{
  "dataset": "photos of plants and fungi (iNaturalist)",
  "image_size": 64,
  "color_jitter": 0.1,
  "loss": "softmax",
  "encoder_norm": "batchnorm",
  "encoder_kernel_size": 5,
  "text_encoder_norm_position": "pre",
  "text_encoder_mlp_ratio": 3,
  "eps": 1e-06,
  "epochs": 37.4,
  "weight_decay": 0.5
}
Rows from block 2 of the text encoder, named by matrix and row number. Rows with one number belong to one attention dimension. Each number is 50 + 15 x the weight over its row's rms, rounded and kept within 0 to 99. All counts start at 0. After the name is the row's rms in percent of the matrix's.
# q: attention query (text_encoder.blocks.2.attn.q.weight, 256x256), inputs 104-155
# k: attention key (text_encoder.blocks.2.attn.k.weight, 256x256), inputs 104-155
q.147 098:38 49 76 61 42 53 46 53 11 46 64 47 44 86 17 37 38 54 47 41 74 50 32 48 50 41 54 32 64 48 29 65 35 60 78 18 48 40 58 49 58 47 82 65 43 34 47 44 30 81 56 48
k.147 096:29 79 47 28 46 27 43 47 99 45 54 55 39 39 67 53 62 52 59 39 46 52 48 30 39 41 61 75 53 62 57 39 70 70 35 58 70 38 38 50 66 49 38 42 65 57 58 99 58 46 54 50
q.148 060:35 41 43 26 61 66 61 33 48 64 58 64 44 43 57 51 38 56 22 50 49 55 54 42 37 37 02 37 63 34 62 44 76 62 46 25 45 33 69 65 55 65 43 58 67 54 61 72 59 11 61 48
k.148 061:42 59 47 22 49 32 40 54 58 40 24 50 52 56 73 65 40 43 40 41 46 53 62 59 47 41 56 37 43 56 56 39 56 27 26 24 38 57 64 18 78 66 43 45 85 62 58 34 56 48 47 55
q.149 066:42 57 39 56 62 43 58 52 26 60 58 41 58 47 63 58 50 63 61 79 60 68 34 51 41 46 24 73 43 49 48 41 72 40 46 46 25 09 70 48 44 52 72 48 80 51 42 41 74 27 48 60
k.149 075:38 51 57 46 54 14 64 54 66 33 29 38 65 50 53 33 88 48 55 41 74 66 58 58 59 38 48 21 49 65 45 46 30 42 58 20 47 72 65 33 90 51 54 35 80 52 69 41 53 61 40 29
q.150 085:54 55 37 46 71 57 52 42 50 42 42 40 53 33 69 68 47 62 61 69 64 48 58 57 38 32 22 75 44 37 59 37 80 43 18 63 43 35 62 66 14 59 45 61 63 70 42 52 69 12 62 41
k.150 092:37 52 41 44 51 09 50 63 53 37 36 63 65 47 54 34 51 45 54 40 57 53 53 56 65 38 46 22 47 75 61 42 30 31 50 20 34 62 64 19 84 53 39 32 75 54 79 57 51 60 34 50
q.151 059:45 76 42 40 75 63 56 35 25 63 59 51 61 57 49 77 23 52 58 62 83 64 37 55 50 24 26 59 43 31 40 48 43 53 37 58 35 23 74 79 44 64 82 42 53 80 34 33 55 30 64 32
k.151 077:40 45 59 28 44 00 63 55 68 40 43 43 61 67 46 36 80 40 74 51 59 62 44 70 50 31 71 11 51 69 46 44 42 35 61 24 46 72 47 36 85 40 55 45 74 65 55 46 50 58 36 27
q.152 121:73 53 74 48 25 52 49 54 66 41 55 64 23 78 62 39 36 55 51 39 48 72 68 51 55 46 61 33 57 28 58 44 42 57 51 61 70 54 54 41 51 31 60 42 62 23 48 59 71 76 81 62
k.152 130:47 67 50 37 69 60 39 54 28 65 63 56 31 76 59 76 66 45 53 36 32 52 63 55 51 44 50 21 68 33 41 54 36 58 38 67 44 72 33 67 74 49 55 49 44 47 61 38 50 32 61 23
q.153 109:64 82 50 57 68 49 36 47 60 27 67 46 58 45 49 59 46 59 41 25 45 52 59 30 58 39 40 72 69 63 80 71 64 54 54 71 69 43 46 77 30 47 50 64 48 48 58 65 43 14 62 83
k.153 114:70 51 48 32 41 69 52 38 64 39 48 29 64 53 36 53 32 47 40 70 44 71 45 39 28 81 48 50 32 55 56 72 64 30 37 39 30 27 47 45 37 35 25 73 42 63 32 62 43 62 44 71
q.154 133:64 57 45 55 59 28 41 21 42 43 72 50 19 36 41 62 65 71 28 41 57 54 63 33 59 58 52 67 77 39 62 72 62 72 47 51 75 48 23 51 39 28 65 75 53 43 35 27 37 24 67 54
k.154 135:54 29 68 58 32 38 42 46 65 30 51 41 65 40 47 59 26 53 36 69 66 61 46 31 36 72 67 54 38 51 54 44 81 54 56 58 66 20 41 33 26 48 45 51 32 58 33 72 45 53 29 71
q.155 110:43 35 29 41 54 19 62 63 60 29 24 67 60 23 75 51 50 52 61 60 34 29 50 25 67 64 40 54 57 68 80 47 22 51 60 58 48 63 62 28 78 57 20 19 46 52 52 48 51 31 44 54
k.155 121:64 69 52 54 37 48 51 40 72 73 62 25 40 81 46 32 69 38 37 76 61 63 64 51 40 46 63 35 55 15 34 54 61 29 30 39 35 63 44 38 44 35 47 65 45 42 38 37 49 63 51 41
q.156 066:50 31 44 32 44 52 43 42 44 57 79 54 41 75 30 41 39 50 28 39 30 39 55 44 70 29 50 25 49 54 36 54 41 77 46 49 69 56 48 79 49 52 33 71 26 27 49 74 38 66 57 42
k.156 072:21 55 35 45 50 40 21 48 46 45 77 64 42 72 36 80 17 49 41 61 48 51 52 62 43 47 55 59 42 25 47 83 59 49 50 51 44 39 66 27 28 46 48 52 29 71 66 49 44 59 56 35
q.157 061:52 34 51 48 30 45 42 67 45 52 60 65 53 67 40 42 35 38 49 39 63 58 23 48 69 58 55 53 49 68 22 42 19 57 54 53 45 51 66 71 64 55 58 37 26 37 35 48 36 77 38 53
k.157 067:47 54 52 69 44 24 53 35 53 48 52 36 39 60 32 44 92 56 76 49 52 63 34 59 57 40 67 54 52 38 20 43 63 57 63 47 61 71 34 51 63 33 70 66 18 62 35 17 41 55 54 18
q.158 063:50 52 71 74 42 62 68 41 46 80 54 41 34 44 46 40 56 67 38 69 43 75 46 56 43 66 43 32 60 24 69 45 67 58 52 27 61 36 40 32 64 43 63 56 86 13 39 28 51 32 46 45
k.158 063:34 57 49 29 39 50 65 49 46 50 20 46 51 64 73 63 62 38 12 48 69 48 53 56 25 41 46 40 51 50 38 63 54 39 43 32 58 52 67 42 49 53 57 44 80 50 47 38 57 50 37 48
q.159 054:52 40 37 42 33 43 33 54 64 51 71 38 38 57 44 54 40 24 75 49 40 85 30 33 51 56 77 47 70 71 31 40 55 31 70 67 44 44 36 59 79 56 55 70 20 42 24 51 48 49 59 54
k.159 059:50 77 34 54 38 55 68 30 82 60 84 46 46 51 52 37 76 31 57 56 41 56 44 43 63 34 72 59 38 47 31 37 58 40 42 64 56 52 41 63 61 44 54 66 33 54 28 43 54 33 46 49
q.160 148:48 54 68 49 74 48 35 32 54 31 69 62 43 61 36 55 26 70 54 27 55 64 56 35 45 70 29 54 66 36 57 91 60 75 45 53 81 27 44 67 27 42 67 52 42 37 78 49 46 37 46 74
k.160 138:22 43 49 45 32 51 28 64 61 26 83 53 28 53 75 52 55 47 38 45 20 42 44 57 52 38 56 74 67 60 61 59 55 60 36 60 74 58 64 56 34 46 29 46 52 64 47 44 84 33 70 66
q.161 109:66 42 57 52 57 28 48 44 60 36 57 37 36 50 45 43 63 45 48 34 64 51 67 32 45 50 76 60 65 41 43 65 44 61 43 65 61 48 46 34 49 41 74 40 46 35 45 48 69 36 48 74
k.161 130:45 61 41 56 25 50 42 27 57 54 69 55 17 68 56 54 56 48 49 50 69 72 23 48 46 38 55 26 68 37 32 79 67 44 50 22 59 51 62 37 47 07 45 72 33 33 40 46 56 55 59 70
q.162 110:57 56 51 55 64 49 60 37 64 56 36 35 52 54 41 44 44 43 20 49 53 40 76 24 49 77 55 55 68 33 69 76 39 81 38 59 55 36 36 43 44 54 51 42 53 48 55 26 48 41 41 80
k.162 130:62 36 51 44 58 58 29 26 26 61 54 23 43 59 46 52 48 26 44 77 41 51 42 52 51 37 59 56 65 63 61 55 64 42 52 44 46 26 25 73 28 58 47 76 39 72 54 40 54 41 49 51
q.163 102:64 81 57 73 53 59 54 20 66 51 78 25 55 55 11 38 54 50 33 39 49 56 75 53 49 40 88 73 56 35 35 40 59 56 46 61 50 45 28 26 27 49 78 73 47 36 45 29 28 68 54 60
k.163 108:63 23 60 35 40 31 67 39 41 53 55 46 42 32 61 61 66 12 59 83 51 56 47 77 48 36 73 28 49 42 48 23 56 32 46 37 44 67 52 45 57 53 46 60 36 67 33 48 55 60 52 31
q.164 089:37 52 47 22 68 51 66 61 43 58 51 49 63 58 41 61 42 52 46 47 50 37 45 97 41 45 21 50 50 54 64 50 44 16 34 44 62 56 51 51 62 45 73 63 64 68 64 37 41 36 44 48
k.164 085:51 54 85 84 60 69 84 51 51 60 58 38 49 80 62 57 68 69 72 34 54 47 36 17 38 53 60 27 55 26 17 59 32 55 45 47 48 52 38 61 56 37 32 31 44 25 32 46 55 61 45 73
q.165 054:62 63 63 40 34 75 62 53 40 59 58 42 48 73 49 18 57 35 16 50 22 45 68 68 78 37 49 13 43 35 59 40 33 60 43 44 76 83 57 47 70 33 46 66 46 50 63 35 51 73 73 41
k.165 057:62 39 50 47 55 45 36 40 27 56 19 49 56 25 82 63 42 70 84 78 49 41 26 68 44 33 36 73 48 50 52 18 56 46 47 40 58 59 44 77 50 70 29 44 36 67 58 48 45 35 40 47
q.166 071:76 50 47 66 36 75 30 40 42 36 56 33 49 51 64 30 41 38 35 45 48 64 53 29 59 27 48 08 46 42 47 36 45 51 62 45 48 67 60 49 51 42 33 59 44 56 33 56 66 57 72 60
k.166 078:62 32 46 27 50 00 23 45 43 53 47 70 44 33 27 46 31 49 57 74 79 49 56 60 66 36 47 63 50 76 68 46 62 48 55 48 67 54 55 40 44 57 46 69 00 68 89 51 32 29 54 39
q.167 053:57 70 56 89 52 45 63 47 51 54 41 49 61 23 58 61 66 34 63 49 78 76 32 22 24 77 36 48 39 76 29 68 63 56 63 55 56 36 59 50 49 65 69 53 43 55 32 47 70 23 36 79
k.167 057:42 54 51 69 52 20 37 57 39 38 69 61 35 49 27 86 75 66 26 72 52 53 53 17 36 50 53 60 45 43 57 62 58 86 48 41 37 41 40 45 42 48 44 48 45 34 36 28 47 42 50 70
q.168 127:24 18 47 60 47 54 61 41 41 50 34 51 49 48 44 76 73 51 72 67 41 38 27 51 78 30 68 60 38 58 30 44 42 61 80 17 49 75 41 48 54 68 40 52 47 39 62 54 42 68 56 33
k.168 128:61 46 49 39 41 46 55 55 26 26 50 39 39 37 50 40 82 37 39 14 58 60 51 52 45 67 71 22 61 61 39 61 56 36 71 40 52 68 41 66 67 31 42 68 30 42 36 56 48 54 62 55
q.169 168:62 38 32 65 27 66 57 57 45 56 37 55 43 43 75 48 64 41 56 55 36 37 32 54 50 36 61 42 29 59 31 47 41 47 49 46 44 56 50 45 56 54 24 26 32 49 56 71 57 82 40 39
k.169 128:35 53 46 57 36 34 73 53 60 50 74 60 30 54 83 59 61 64 66 25 30 60 41 54 43 62 44 34 66 42 54 74 41 52 51 29 74 68 62 23 69 27 50 41 74 31 28 59 70 33 62 46
q.170 149:51 89 58 22 66 44 34 52 71 50 65 60 24 72 51 60 36 61 47 24 60 80 53 52 17 53 43 30 84 32 59 57 81 55 35 66 78 41 35 73 49 33 51 72 70 42 48 63 57 39 58 56
k.170 118:52 62 57 57 70 57 28 45 64 29 45 49 75 48 36 69 30 61 51 50 36 19 62 38 51 56 61 90 36 51 66 38 76 44 36 77 41 17 31 60 27 58 42 35 66 63 51 46 43 51 11 60
q.171 096:50 05 46 44 58 65 58 53 32 28 30 60 41 21 68 63 33 21 51 46 62 33 25 40 57 71 26 62 54 69 53 71 54 44 36 43 28 19 61 52 35 48 36 43 44 50 66 68 49 45 18 41
k.171 080:19 41 42 60 56 77 54 47 35 35 70 56 47 65 48 47 40 45 39 66 48 55 45 54 67 74 34 51 64 30 61 45 36 71 57 61 47 45 80 41 48 54 71 34 94 65 45 35 60 74 43 53
q.172 062:65 66 35 39 44 20 47 52 79 44 62 44 77 78 66 55 72 58 57 39 27 57 72 56 55 43 79 53 35 56 82 61 68 68 38 60 94 55 26 43 55 41 16 28 50 47 79 45 45 42 26 58
k.172 071:23 52 82 47 64 47 79 62 31 35 50 34 56 89 62 42 66 70 91 37 33 23 35 52 27 53 54 26 28 37 26 66 49 17 47 37 32 68 53 52 56 47 41 36 27 46 40 52 48 50 45 68
q.173 062:74 26 45 67 36 61 57 34 57 47 49 37 51 48 49 19 46 33 38 50 54 64 63 49 65 55 53 20 44 44 55 36 45 58 48 38 65 52 70 34 58 32 31 56 36 41 47 46 65 84 69 76
k.173 070:64 45 52 15 49 30 13 45 49 43 32 59 48 47 65 50 31 56 58 68 71 36 40 40 51 30 48 69 46 59 63 38 76 46 55 41 64 49 49 49 38 64 02 57 12 69 74 39 44 27 46 52
q.174 064:48 69 54 54 56 78 62 47 32 59 44 29 52 28 82 19 38 24 50 49 46 66 49 54 47 67 23 08 42 53 43 53 35 41 61 40 48 54 82 37 49 46 62 48 47 66 42 43 68 37 62 79
k.174 069:56 51 58 37 57 14 23 61 41 36 48 56 47 40 38 70 51 56 45 74 62 48 56 47 53 45 66 68 41 51 74 45 67 64 40 54 56 45 45 53 32 54 22 46 18 50 80 32 51 24 54 51
q.175 059:28 53 44 17 66 28 53 69 48 58 24 65 62 75 56 66 56 68 68 54 46 44 46 68 50 54 46 77 55 58 63 75 53 59 43 47 51 46 66 43 47 56 49 24 67 32 61 40 38 41 32 22
k.175 070:49 74 47 67 52 76 68 51 43 53 49 22 54 58 58 38 73 51 37 32 31 56 52 60 39 57 35 48 39 55 52 34 21 29 42 57 28 66 56 71 74 49 84 33 88 50 34 32 57 65 61 43
q.176 119:80 56 54 24 67 31 43 44 70 60 56 74 64 67 38 68 43 44 31 38 80 63 74 35 36 37 57 54 61 46 48 45 61 34 28 59 48 36 33 40 41 60 63 63 64 48 79 55 48 40 41 55
k.176 115:48 49 55 38 67 40 52 37 42 37 63 43 77 47 14 28 58 49 63 58 56 42 73 80 84 26 47 43 34 53 94 33 35 28 55 44 55 65 65 62 63 57 50 64 58 49 68 41 26 74 55 40
q.177 144:67 49 30 63 33 55 64 77 46 67 35 48 51 30 54 31 45 31 55 61 37 30 27 62 60 34 63 59 37 59 41 33 51 37 57 36 23 44 46 38 58 60 48 30 36 46 49 57 72 63 20 51
k.177 174:51 45 71 49 39 48 57 65 43 66 33 24 49 54 51 17 39 38 45 69 52 54 42 42 50 32 63 25 70 62 45 40 57 55 82 56 71 44 40 46 36 49 46 36 57 69 36 58 59 52 38 51
q.178 084:43 38 52 71 68 68 64 52 52 52 71 52 59 69 42 84 48 77 25 57 40 54 49 45 39 42 49 79 62 29 30 36 63 66 24 67 46 37 25 82 36 68 70 45 67 19 50 59 81 21 58 63
k.178 110:22 59 57 58 28 41 36 63 54 73 64 45 38 16 61 46 43 42 28 79 47 75 34 34 41 36 51 57 54 50 33 41 43 58 55 76 74 49 52 33 22 64 58 24 55 64 30 44 68 27 54 34
q.179 078:27 67 34 60 74 37 51 44 53 37 65 41 38 38 59 61 61 29 65 38 29 55 65 36 48 55 57 56 70 75 41 60 48 61 48 42 56 74 45 51 63 64 52 48 28 58 77 66 36 37 57 52
k.179 080:32 70 48 72 54 73 71 51 14 32 75 41 62 80 32 36 63 44 40 65 72 40 59 81 68 34 57 66 41 49 45 64 40 63 64 46 51 48 50 67 52 76 71 54 53 53 57 19 48 54 55 63
q.180 082:31 74 80 45 55 60 36 33 22 44 71 40 37 64 39 41 40 35 34 55 07 50 54 49 88 53 59 58 57 46 70 71 48 67 52 60 52 70 64 74 34 42 75 62 27 31 52 33 51 42 64 57
k.180 067:65 76 58 72 56 43 56 51 36 47 82 45 58 28 39 57 50 64 61 69 37 52 39 38 69 06 51 43 42 58 46 61 41 39 54 59 48 64 46 38 28 53 40 56 81 59 45 48 44 35 58 32
q.181 068:40 87 58 45 46 50 29 50 03 48 67 41 30 41 39 35 71 21 48 73 48 51 44 45 84 39 74 60 49 57 62 53 35 57 58 57 30 51 76 63 52 56 77 69 28 47 42 22 23 47 65 40
k.181 060:74 83 55 59 61 53 34 56 45 64 56 53 48 63 27 66 36 41 47 73 28 57 71 56 58 13 75 45 58 54 79 29 39 49 51 62 52 40 31 38 68 70 52 54 93 41 44 47 50 55 46 55
q.182 087:60 68 49 42 65 66 40 30 52 49 54 55 65 48 71 38 66 38 48 41 18 27 63 40 73 51 36 53 47 42 70 46 59 65 25 86 66 67 58 91 37 44 52 51 44 24 67 45 55 23 70 57
k.182 088:57 54 62 55 48 36 67 64 41 56 52 54 44 49 29 12 49 32 49 51 53 45 60 85 72 23 59 49 55 62 57 54 35 21 46 27 50 73 37 14 64 76 68 48 48 54 60 19 53 61 59 36
q.183 064:44 49 51 50 71 27 49 23 51 19 65 38 56 78 42 37 65 41 47 51 64 48 64 84 45 44 74 46 58 53 50 71 35 46 46 45 39 67 62 07 52 56 49 41 55 54 41 03 43 63 31 69
k.183 063:41 52 56 66 55 59 77 35 49 28 47 50 66 35 69 74 26 52 38 56 60 22 49 07 32 67 37 47 39 43 31 54 44 67 48 46 49 76 67 45 41 16 37 65 50 61 34 67 35 48 36 69
q.184 104:62 46 38 39 44 55 60 60 44 15 51 38 57 58 57 18 68 36 65 52 69 49 46 66 43 68 58 72 31 44 55 60 78 51 56 49 56 44 66 46 38 33 40 52 33 46 31 28 59 40 44 82
k.184 105:32 41 50 70 47 13 40 28 53 36 73 55 44 51 50 65 69 65 51 44 79 49 63 54 59 51 57 55 45 42 57 61 42 36 25 45 35 72 64 29 55 19 40 60 32 46 67 42 43 55 68 38
q.185 130:51 29 38 81 31 47 49 52 44 29 34 47 55 38 44 57 42 32 64 76 55 51 24 67 69 52 54 40 28 92 54 52 36 35 59 32 37 45 61 28 58 46 31 51 36 70 50 59 38 61 30 52
k.185 078:43 59 49 67 43 60 49 44 52 80 54 54 23 52 66 63 62 51 44 38 41 72 29 37 40 57 39 11 68 43 44 68 44 69 43 48 53 45 65 68 81 23 50 53 77 43 29 61 64 58 82 46
q.186 191:35 51 34 63 38 62 59 74 48 57 34 35 63 34 59 54 68 47 59 80 57 37 32 54 55 45 50 60 24 70 34 28 30 40 69 37 16 56 51 56 58 78 20 40 46 71 44 43 53 61 40 36
k.186 160:43 40 70 69 30 42 59 67 52 72 26 33 31 38 63 22 39 32 40 67 57 49 51 25 43 42 66 28 81 52 39 49 46 70 62 58 79 61 34 28 38 46 51 31 49 63 35 38 73 41 45 53
q.187 092:64 45 61 60 53 33 41 45 74 28 34 66 55 65 51 50 33 67 90 32 67 37 48 42 43 75 53 54 60 61 42 74 52 33 48 09 57 70 45 30 75 37 23 57 31 41 63 47 39 38 41 57
k.187 097:38 66 40 40 52 59 22 58 43 61 67 53 45 66 36 57 45 53 45 59 31 58 46 97 56 06 50 58 55 63 62 34 47 37 54 59 56 51 38 62 67 91 73 64 66 57 52 47 50 54 72 18
q.188 072:69 53 54 42 32 66 78 20 58 70 41 45 39 48 68 43 99 32 38 52 59 63 63 48 52 52 58 59 58 51 66 31 51 45 41 44 59 45 38 70 58 63 58 74 56 45 59 28 61 52 57 19
k.188 069:75 92 59 64 59 47 18 62 35 52 66 54 69 58 46 42 32 42 49 73 45 40 60 76 68 23 78 64 41 46 37 41 47 41 58 71 44 57 48 21 37 86 47 48 57 49 41 27 40 60 43 54
q.189 049:42 34 40 51 46 71 58 47 58 73 60 49 50 45 50 71 30 47 72 48 68 74 44 61 47 47 50 46 56 62 46 55 46 56 53 52 65 42 30 50 64 34 60 55 38 71 50 41 51 50 45 32
k.189 051:20 31 27 73 48 57 59 43 33 48 14 38 49 73 63 41 54 61 36 37 36 65 46 65 62 57 64 48 49 70 33 73 20 44 52 52 61 34 51 38 50 60 34 39 70 46 74 55 52 39 41 27
q.190 058:40 49 63 32 45 26 60 62 08 53 49 46 57 40 34 44 64 64 58 42 43 50 28 53 34 58 41 70 38 65 23 52 17 42 84 36 21 42 60 23 47 57 78 36 67 63 42 45 19 82 48 47
k.190 048:71 45 33 46 42 56 36 51 71 60 53 55 38 47 45 73 50 45 41 50 30 39 41 46 08 30 76 63 59 76 67 45 97 72 65 55 57 16 09 58 53 62 43 56 74 56 34 68 56 48 37 59
q.191 083:38 56 41 55 74 18 28 62 55 15 55 56 67 49 42 49 28 63 69 47 33 38 51 56 64 80 38 55 44 71 49 67 57 49 55 66 62 62 70 45 61 43 35 31 34 39 68 73 47 21 53 82
k.191 064:60 27 43 67 37 37 78 33 69 39 63 51 29 17 51 67 60 50 52 47 36 62 26 39 41 28 44 43 65 53 47 72 59 46 42 24 50 66 33 37 43 25 38 66 53 53 42 58 56 42 65 02
q.192 169:51 41 65 65 20 47 66 58 41 49 39 40 39 16 66 35 62 38 47 67 48 32 33 55 52 59 56 46 45 70 31 22 33 47 59 34 41 70 71 37 59 63 40 33 40 74 33 60 52 52 49 47
k.192 147:51 37 36 66 64 41 34 71 44 33 63 65 66 49 48 79 73 61 53 57 75 37 52 36 54 65 49 61 17 66 28 50 46 57 46 56 21 68 23 54 56 51 46 41 30 41 70 60 40 67 52 51
q.193 152:46 48 56 54 40 57 57 55 42 59 30 22 41 38 49 58 61 64 57 79 53 32 33 64 54 56 39 56 39 75 40 37 35 35 76 38 38 77 51 43 53 55 35 55 32 76 49 50 31 69 54 34
k.193 144:54 52 23 50 60 34 26 47 61 51 26 77 70 33 49 53 49 51 43 39 61 24 49 58 83 44 40 52 39 75 71 23 40 16 68 42 49 58 66 38 66 64 59 39 57 76 68 48 26 59 29 49
q.194 122:70 72 41 17 50 64 27 32 61 55 61 63 48 60 59 32 33 58 47 53 41 49 66 38 41 40 33 45 53 42 94 55 68 55 42 60 79 50 63 44 48 22 45 77 64 36 46 42 51 30 77 67
k.194 119:84 41 43 47 59 48 30 69 41 82 37 56 69 21 38 48 38 53 54 73 71 41 61 55 60 64 20 58 31 48 48 27 48 52 50 61 28 50 39 49 32 70 55 38 37 36 59 49 44 57 55 20
q.195 119:31 40 38 46 54 49 76 49 42 35 30 36 68 26 54 44 77 33 57 59 49 45 37 55 68 48 49 58 23 59 42 37 26 38 40 30 27 55 77 58 39 87 28 37 46 79 51 39 43 47 43 34
k.195 129:63 57 63 20 34 46 60 38 43 69 63 23 36 65 55 35 42 35 57 71 39 87 49 67 31 28 65 45 63 14 45 46 68 58 23 51 68 26 43 47 46 42 59 61 75 44 37 57 64 35 60 24
q.196 058:80 50 27 20 59 47 38 52 32 55 35 70 79 70 54 68 54 84 66 58 75 43 46 53 42 50 34 59 49 66 65 37 61 44 44 62 39 60 84 49 49 56 55 57 49 78 51 52 25 20 31 63
k.196 070:62 42 62 58 43 57 28 48 51 53 50 38 49 00 48 34 30 56 38 56 25 87 35 73 48 72 49 74 47 54 61 43 62 53 46 64 60 31 33 97 53 44 66 50 44 49 27 29 54 30 54 16
q.197 060:63 49 52 44 67 21 46 39 57 62 60 80 71 54 48 56 66 71 44 36 65 59 55 66 46 76 57 31 36 50 68 47 72 48 53 40 43 51 84 30 43 37 49 54 54 53 39 57 09 35 30 34
k.197 069:51 60 59 30 36 54 33 52 67 36 65 46 41 21 52 25 27 45 25 62 51 84 22 57 46 49 20 67 39 31 50 71 95 59 43 42 59 15 54 84 26 56 47 66 54 59 25 44 52 37 59 57
q.198 066:56 79 42 29 48 76 33 52 57 45 42 76 44 64 78 43 40 60 52 60 25 30 30 41 50 68 24 61 31 64 55 56 41 39 60 41 26 34 76 35 73 51 34 62 67 52 61 50 35 51 47 67
k.198 062:28 70 64 38 41 55 17 46 41 54 39 44 57 53 23 47 47 59 21 83 45 76 39 64 44 70 55 13 56 37 38 62 49 50 57 60 72 59 55 57 72 35 83 62 62 61 35 56 40 46 55 25
q.199 071:59 41 60 61 49 37 68 48 42 55 58 33 63 53 38 70 53 39 44 32 70 59 73 54 28 32 66 40 64 28 38 35 54 53 49 77 67 64 24 72 32 66 76 28 41 47 49 49 67 42 67 39
k.199 077:63 33 42 67 58 66 73 58 62 59 36 52 54 61 72 70 52 69 76 24 52 27 55 15 44 57 34 75 38 51 54 42 46 52 47 65 28 37 42 50 31 51 02 40 46 32 61 42 53 59 40 93
q.200 108:35 43 87 63 51 65 52 54 24 88 49 38 71 55 26 46 23 91 59 63 60 64 46 34 42 44 38 61 55 45 33 44 25 66 42 44 41 32 56 60 42 68 92 61 41 56 53 57 23 36 63 42
k.200 120:58 27 54 37 47 76 99 41 26 68 42 28 50 39 63 23 66 35 74 49 55 67 48 61 44 49 37 32 57 30 41 32 31 48 49 61 55 37 63 70 65 59 51 54 64 41 41 39 57 53 62 23
q.201 110:45 48 41 67 59 75 48 34 31 54 51 35 80 43 46 60 51 59 53 65 45 49 41 62 68 59 63 42 41 58 64 27 47 54 57 54 20 39 77 63 51 65 33 45 64 55 21 49 33 53 31 35
k.201 111:24 69 17 52 50 50 23 37 57 12 58 76 47 37 68 60 49 54 66 56 52 45 20 40 80 61 30 57 39 72 52 78 55 47 73 45 57 43 70 55 56 38 64 55 32 76 67 56 34 56 48 56
q.202 102:41 20 32 46 39 44 64 57 61 75 37 37 71 44 50 54 56 48 66 51 51 36 47 56 47 48 34 59 35 53 46 18 28 35 29 47 63 06 51 44 71 84 55 42 71 58 73 47 41 64 44 36
k.202 108:51 49 65 26 56 32 58 42 65 25 35 33 51 52 45 34 38 50 88 32 37 62 51 53 31 84 77 38 68 46 51 64 48 63 40 36 64 38 39 35 69 41 30 45 66 36 42 49 51 28 44 70
q.203 098:34 47 64 52 72 51 59 70 27 54 50 41 58 70 29 59 50 52 71 52 42 49 49 49 41 31 58 87 41 44 32 65 47 47 62 48 50 58 34 43 30 32 69 39 25 54 66 33 54 56 27 40
k.203 085:59 57 53 33 33 65 37 70 36 28 75 47 53 67 32 44 51 34 29 71 70 82 52 64 64 36 62 66 34 53 52 43 63 64 57 85 34 20 61 74 34 57 75 37 47 38 46 66 65 59 60 49
q.204 063:34 39 34 49 51 39 36 53 34 94 45 72 27 38 69 45 54 24 66 67 67 38 43 44 41 78 45 55 53 55 62 55 69 52 42 34 55 52 58 23 36 41 51 71 46 54 26 43 51 50 52 55
k.204 062:59 84 36 52 49 36 33 45 77 23 48 51 43 54 48 57 88 29 45 61 63 82 50 68 48 44 82 49 39 58 36 56 72 18 49 39 59 57 63 39 62 61 52 51 54 66 51 43 45 37 54 38
q.205 066:60 59 39 35 75 31 47 33 74 69 64 45 42 46 58 48 64 39 55 20 78 70 71 60 28 65 35 27 62 49 59 49 65 51 60 64 54 78 52 58 59 52 41 49 34 55 48 46 48 33 59 49
k.205 056:31 46 47 48 36 63 86 48 53 84 61 50 49 83 66 63 65 58 62 34 43 46 68 35 42 46 25 52 35 37 40 49 49 56 48 50 46 41 46 38 71 44 77 44 72 35 75 47 56 67 50 47
q.206 048:54 39 39 41 62 25 43 64 47 56 64 51 27 51 31 40 66 70 56 39 81 67 51 68 50 49 40 57 69 65 61 50 74 53 65 50 41 68 56 39 51 49 40 52 29 67 35 49 36 24 57 49
k.206 051:51 50 66 55 53 44 64 39 53 40 73 55 47 21 48 46 61 52 61 51 66 43 68 58 55 51 22 88 42 55 53 72 47 74 41 37 51 32 37 53 46 48 90 64 06 51 86 66 34 46 62 19
q.207 057:27 51 60 61 35 97 59 52 50 37 41 24 55 77 40 34 29 36 52 54 43 38 54 58 50 42 57 49 45 27 30 44 12 52 49 67 26 54 48 43 58 46 43 33 75 35 51 42 74 94 55 54
k.207 058:43 52 76 51 56 39 53 45 39 46 31 50 44 71 56 76 67 71 66 53 64 32 27 61 47 42 74 49 48 52 15 10 36 46 43 44 47 71 55 25 37 61 40 38 63 38 48 71 49 71 41 42
q.208 147:37 46 07 68 45 69 46 63 59 54 20 22 30 60 77 58 38 52 62 52 76 60 47 57 60 32 16 57 50 67 60 56 43 27 55 47 34 48 73 45 73 61 40 75 47 70 61 57 57 46 75 58
k.208 163:28 50 66 18 42 45 41 72 41 56 48 52 34 68 61 43 40 62 39 48 39 47 34 87 41 39 38 36 64 38 61 35 67 60 43 36 57 52 49 53 70 52 54 43 90 38 40 74 75 63 68 30
q.209 132:54 57 33 42 41 41 47 59 31 54 49 54 58 25 48 59 70 46 52 69 49 28 24 53 48 49 51 60 24 62 29 38 26 36 66 30 22 63 45 43 55 61 51 56 39 63 32 25 33 60 48 29
k.209 122:41 68 34 54 47 77 59 54 50 52 65 44 50 61 44 50 76 36 48 50 40 38 49 41 35 47 39 49 46 52 44 58 41 44 59 41 75 59 43 72 64 32 72 63 40 73 40 45 46 55 61 55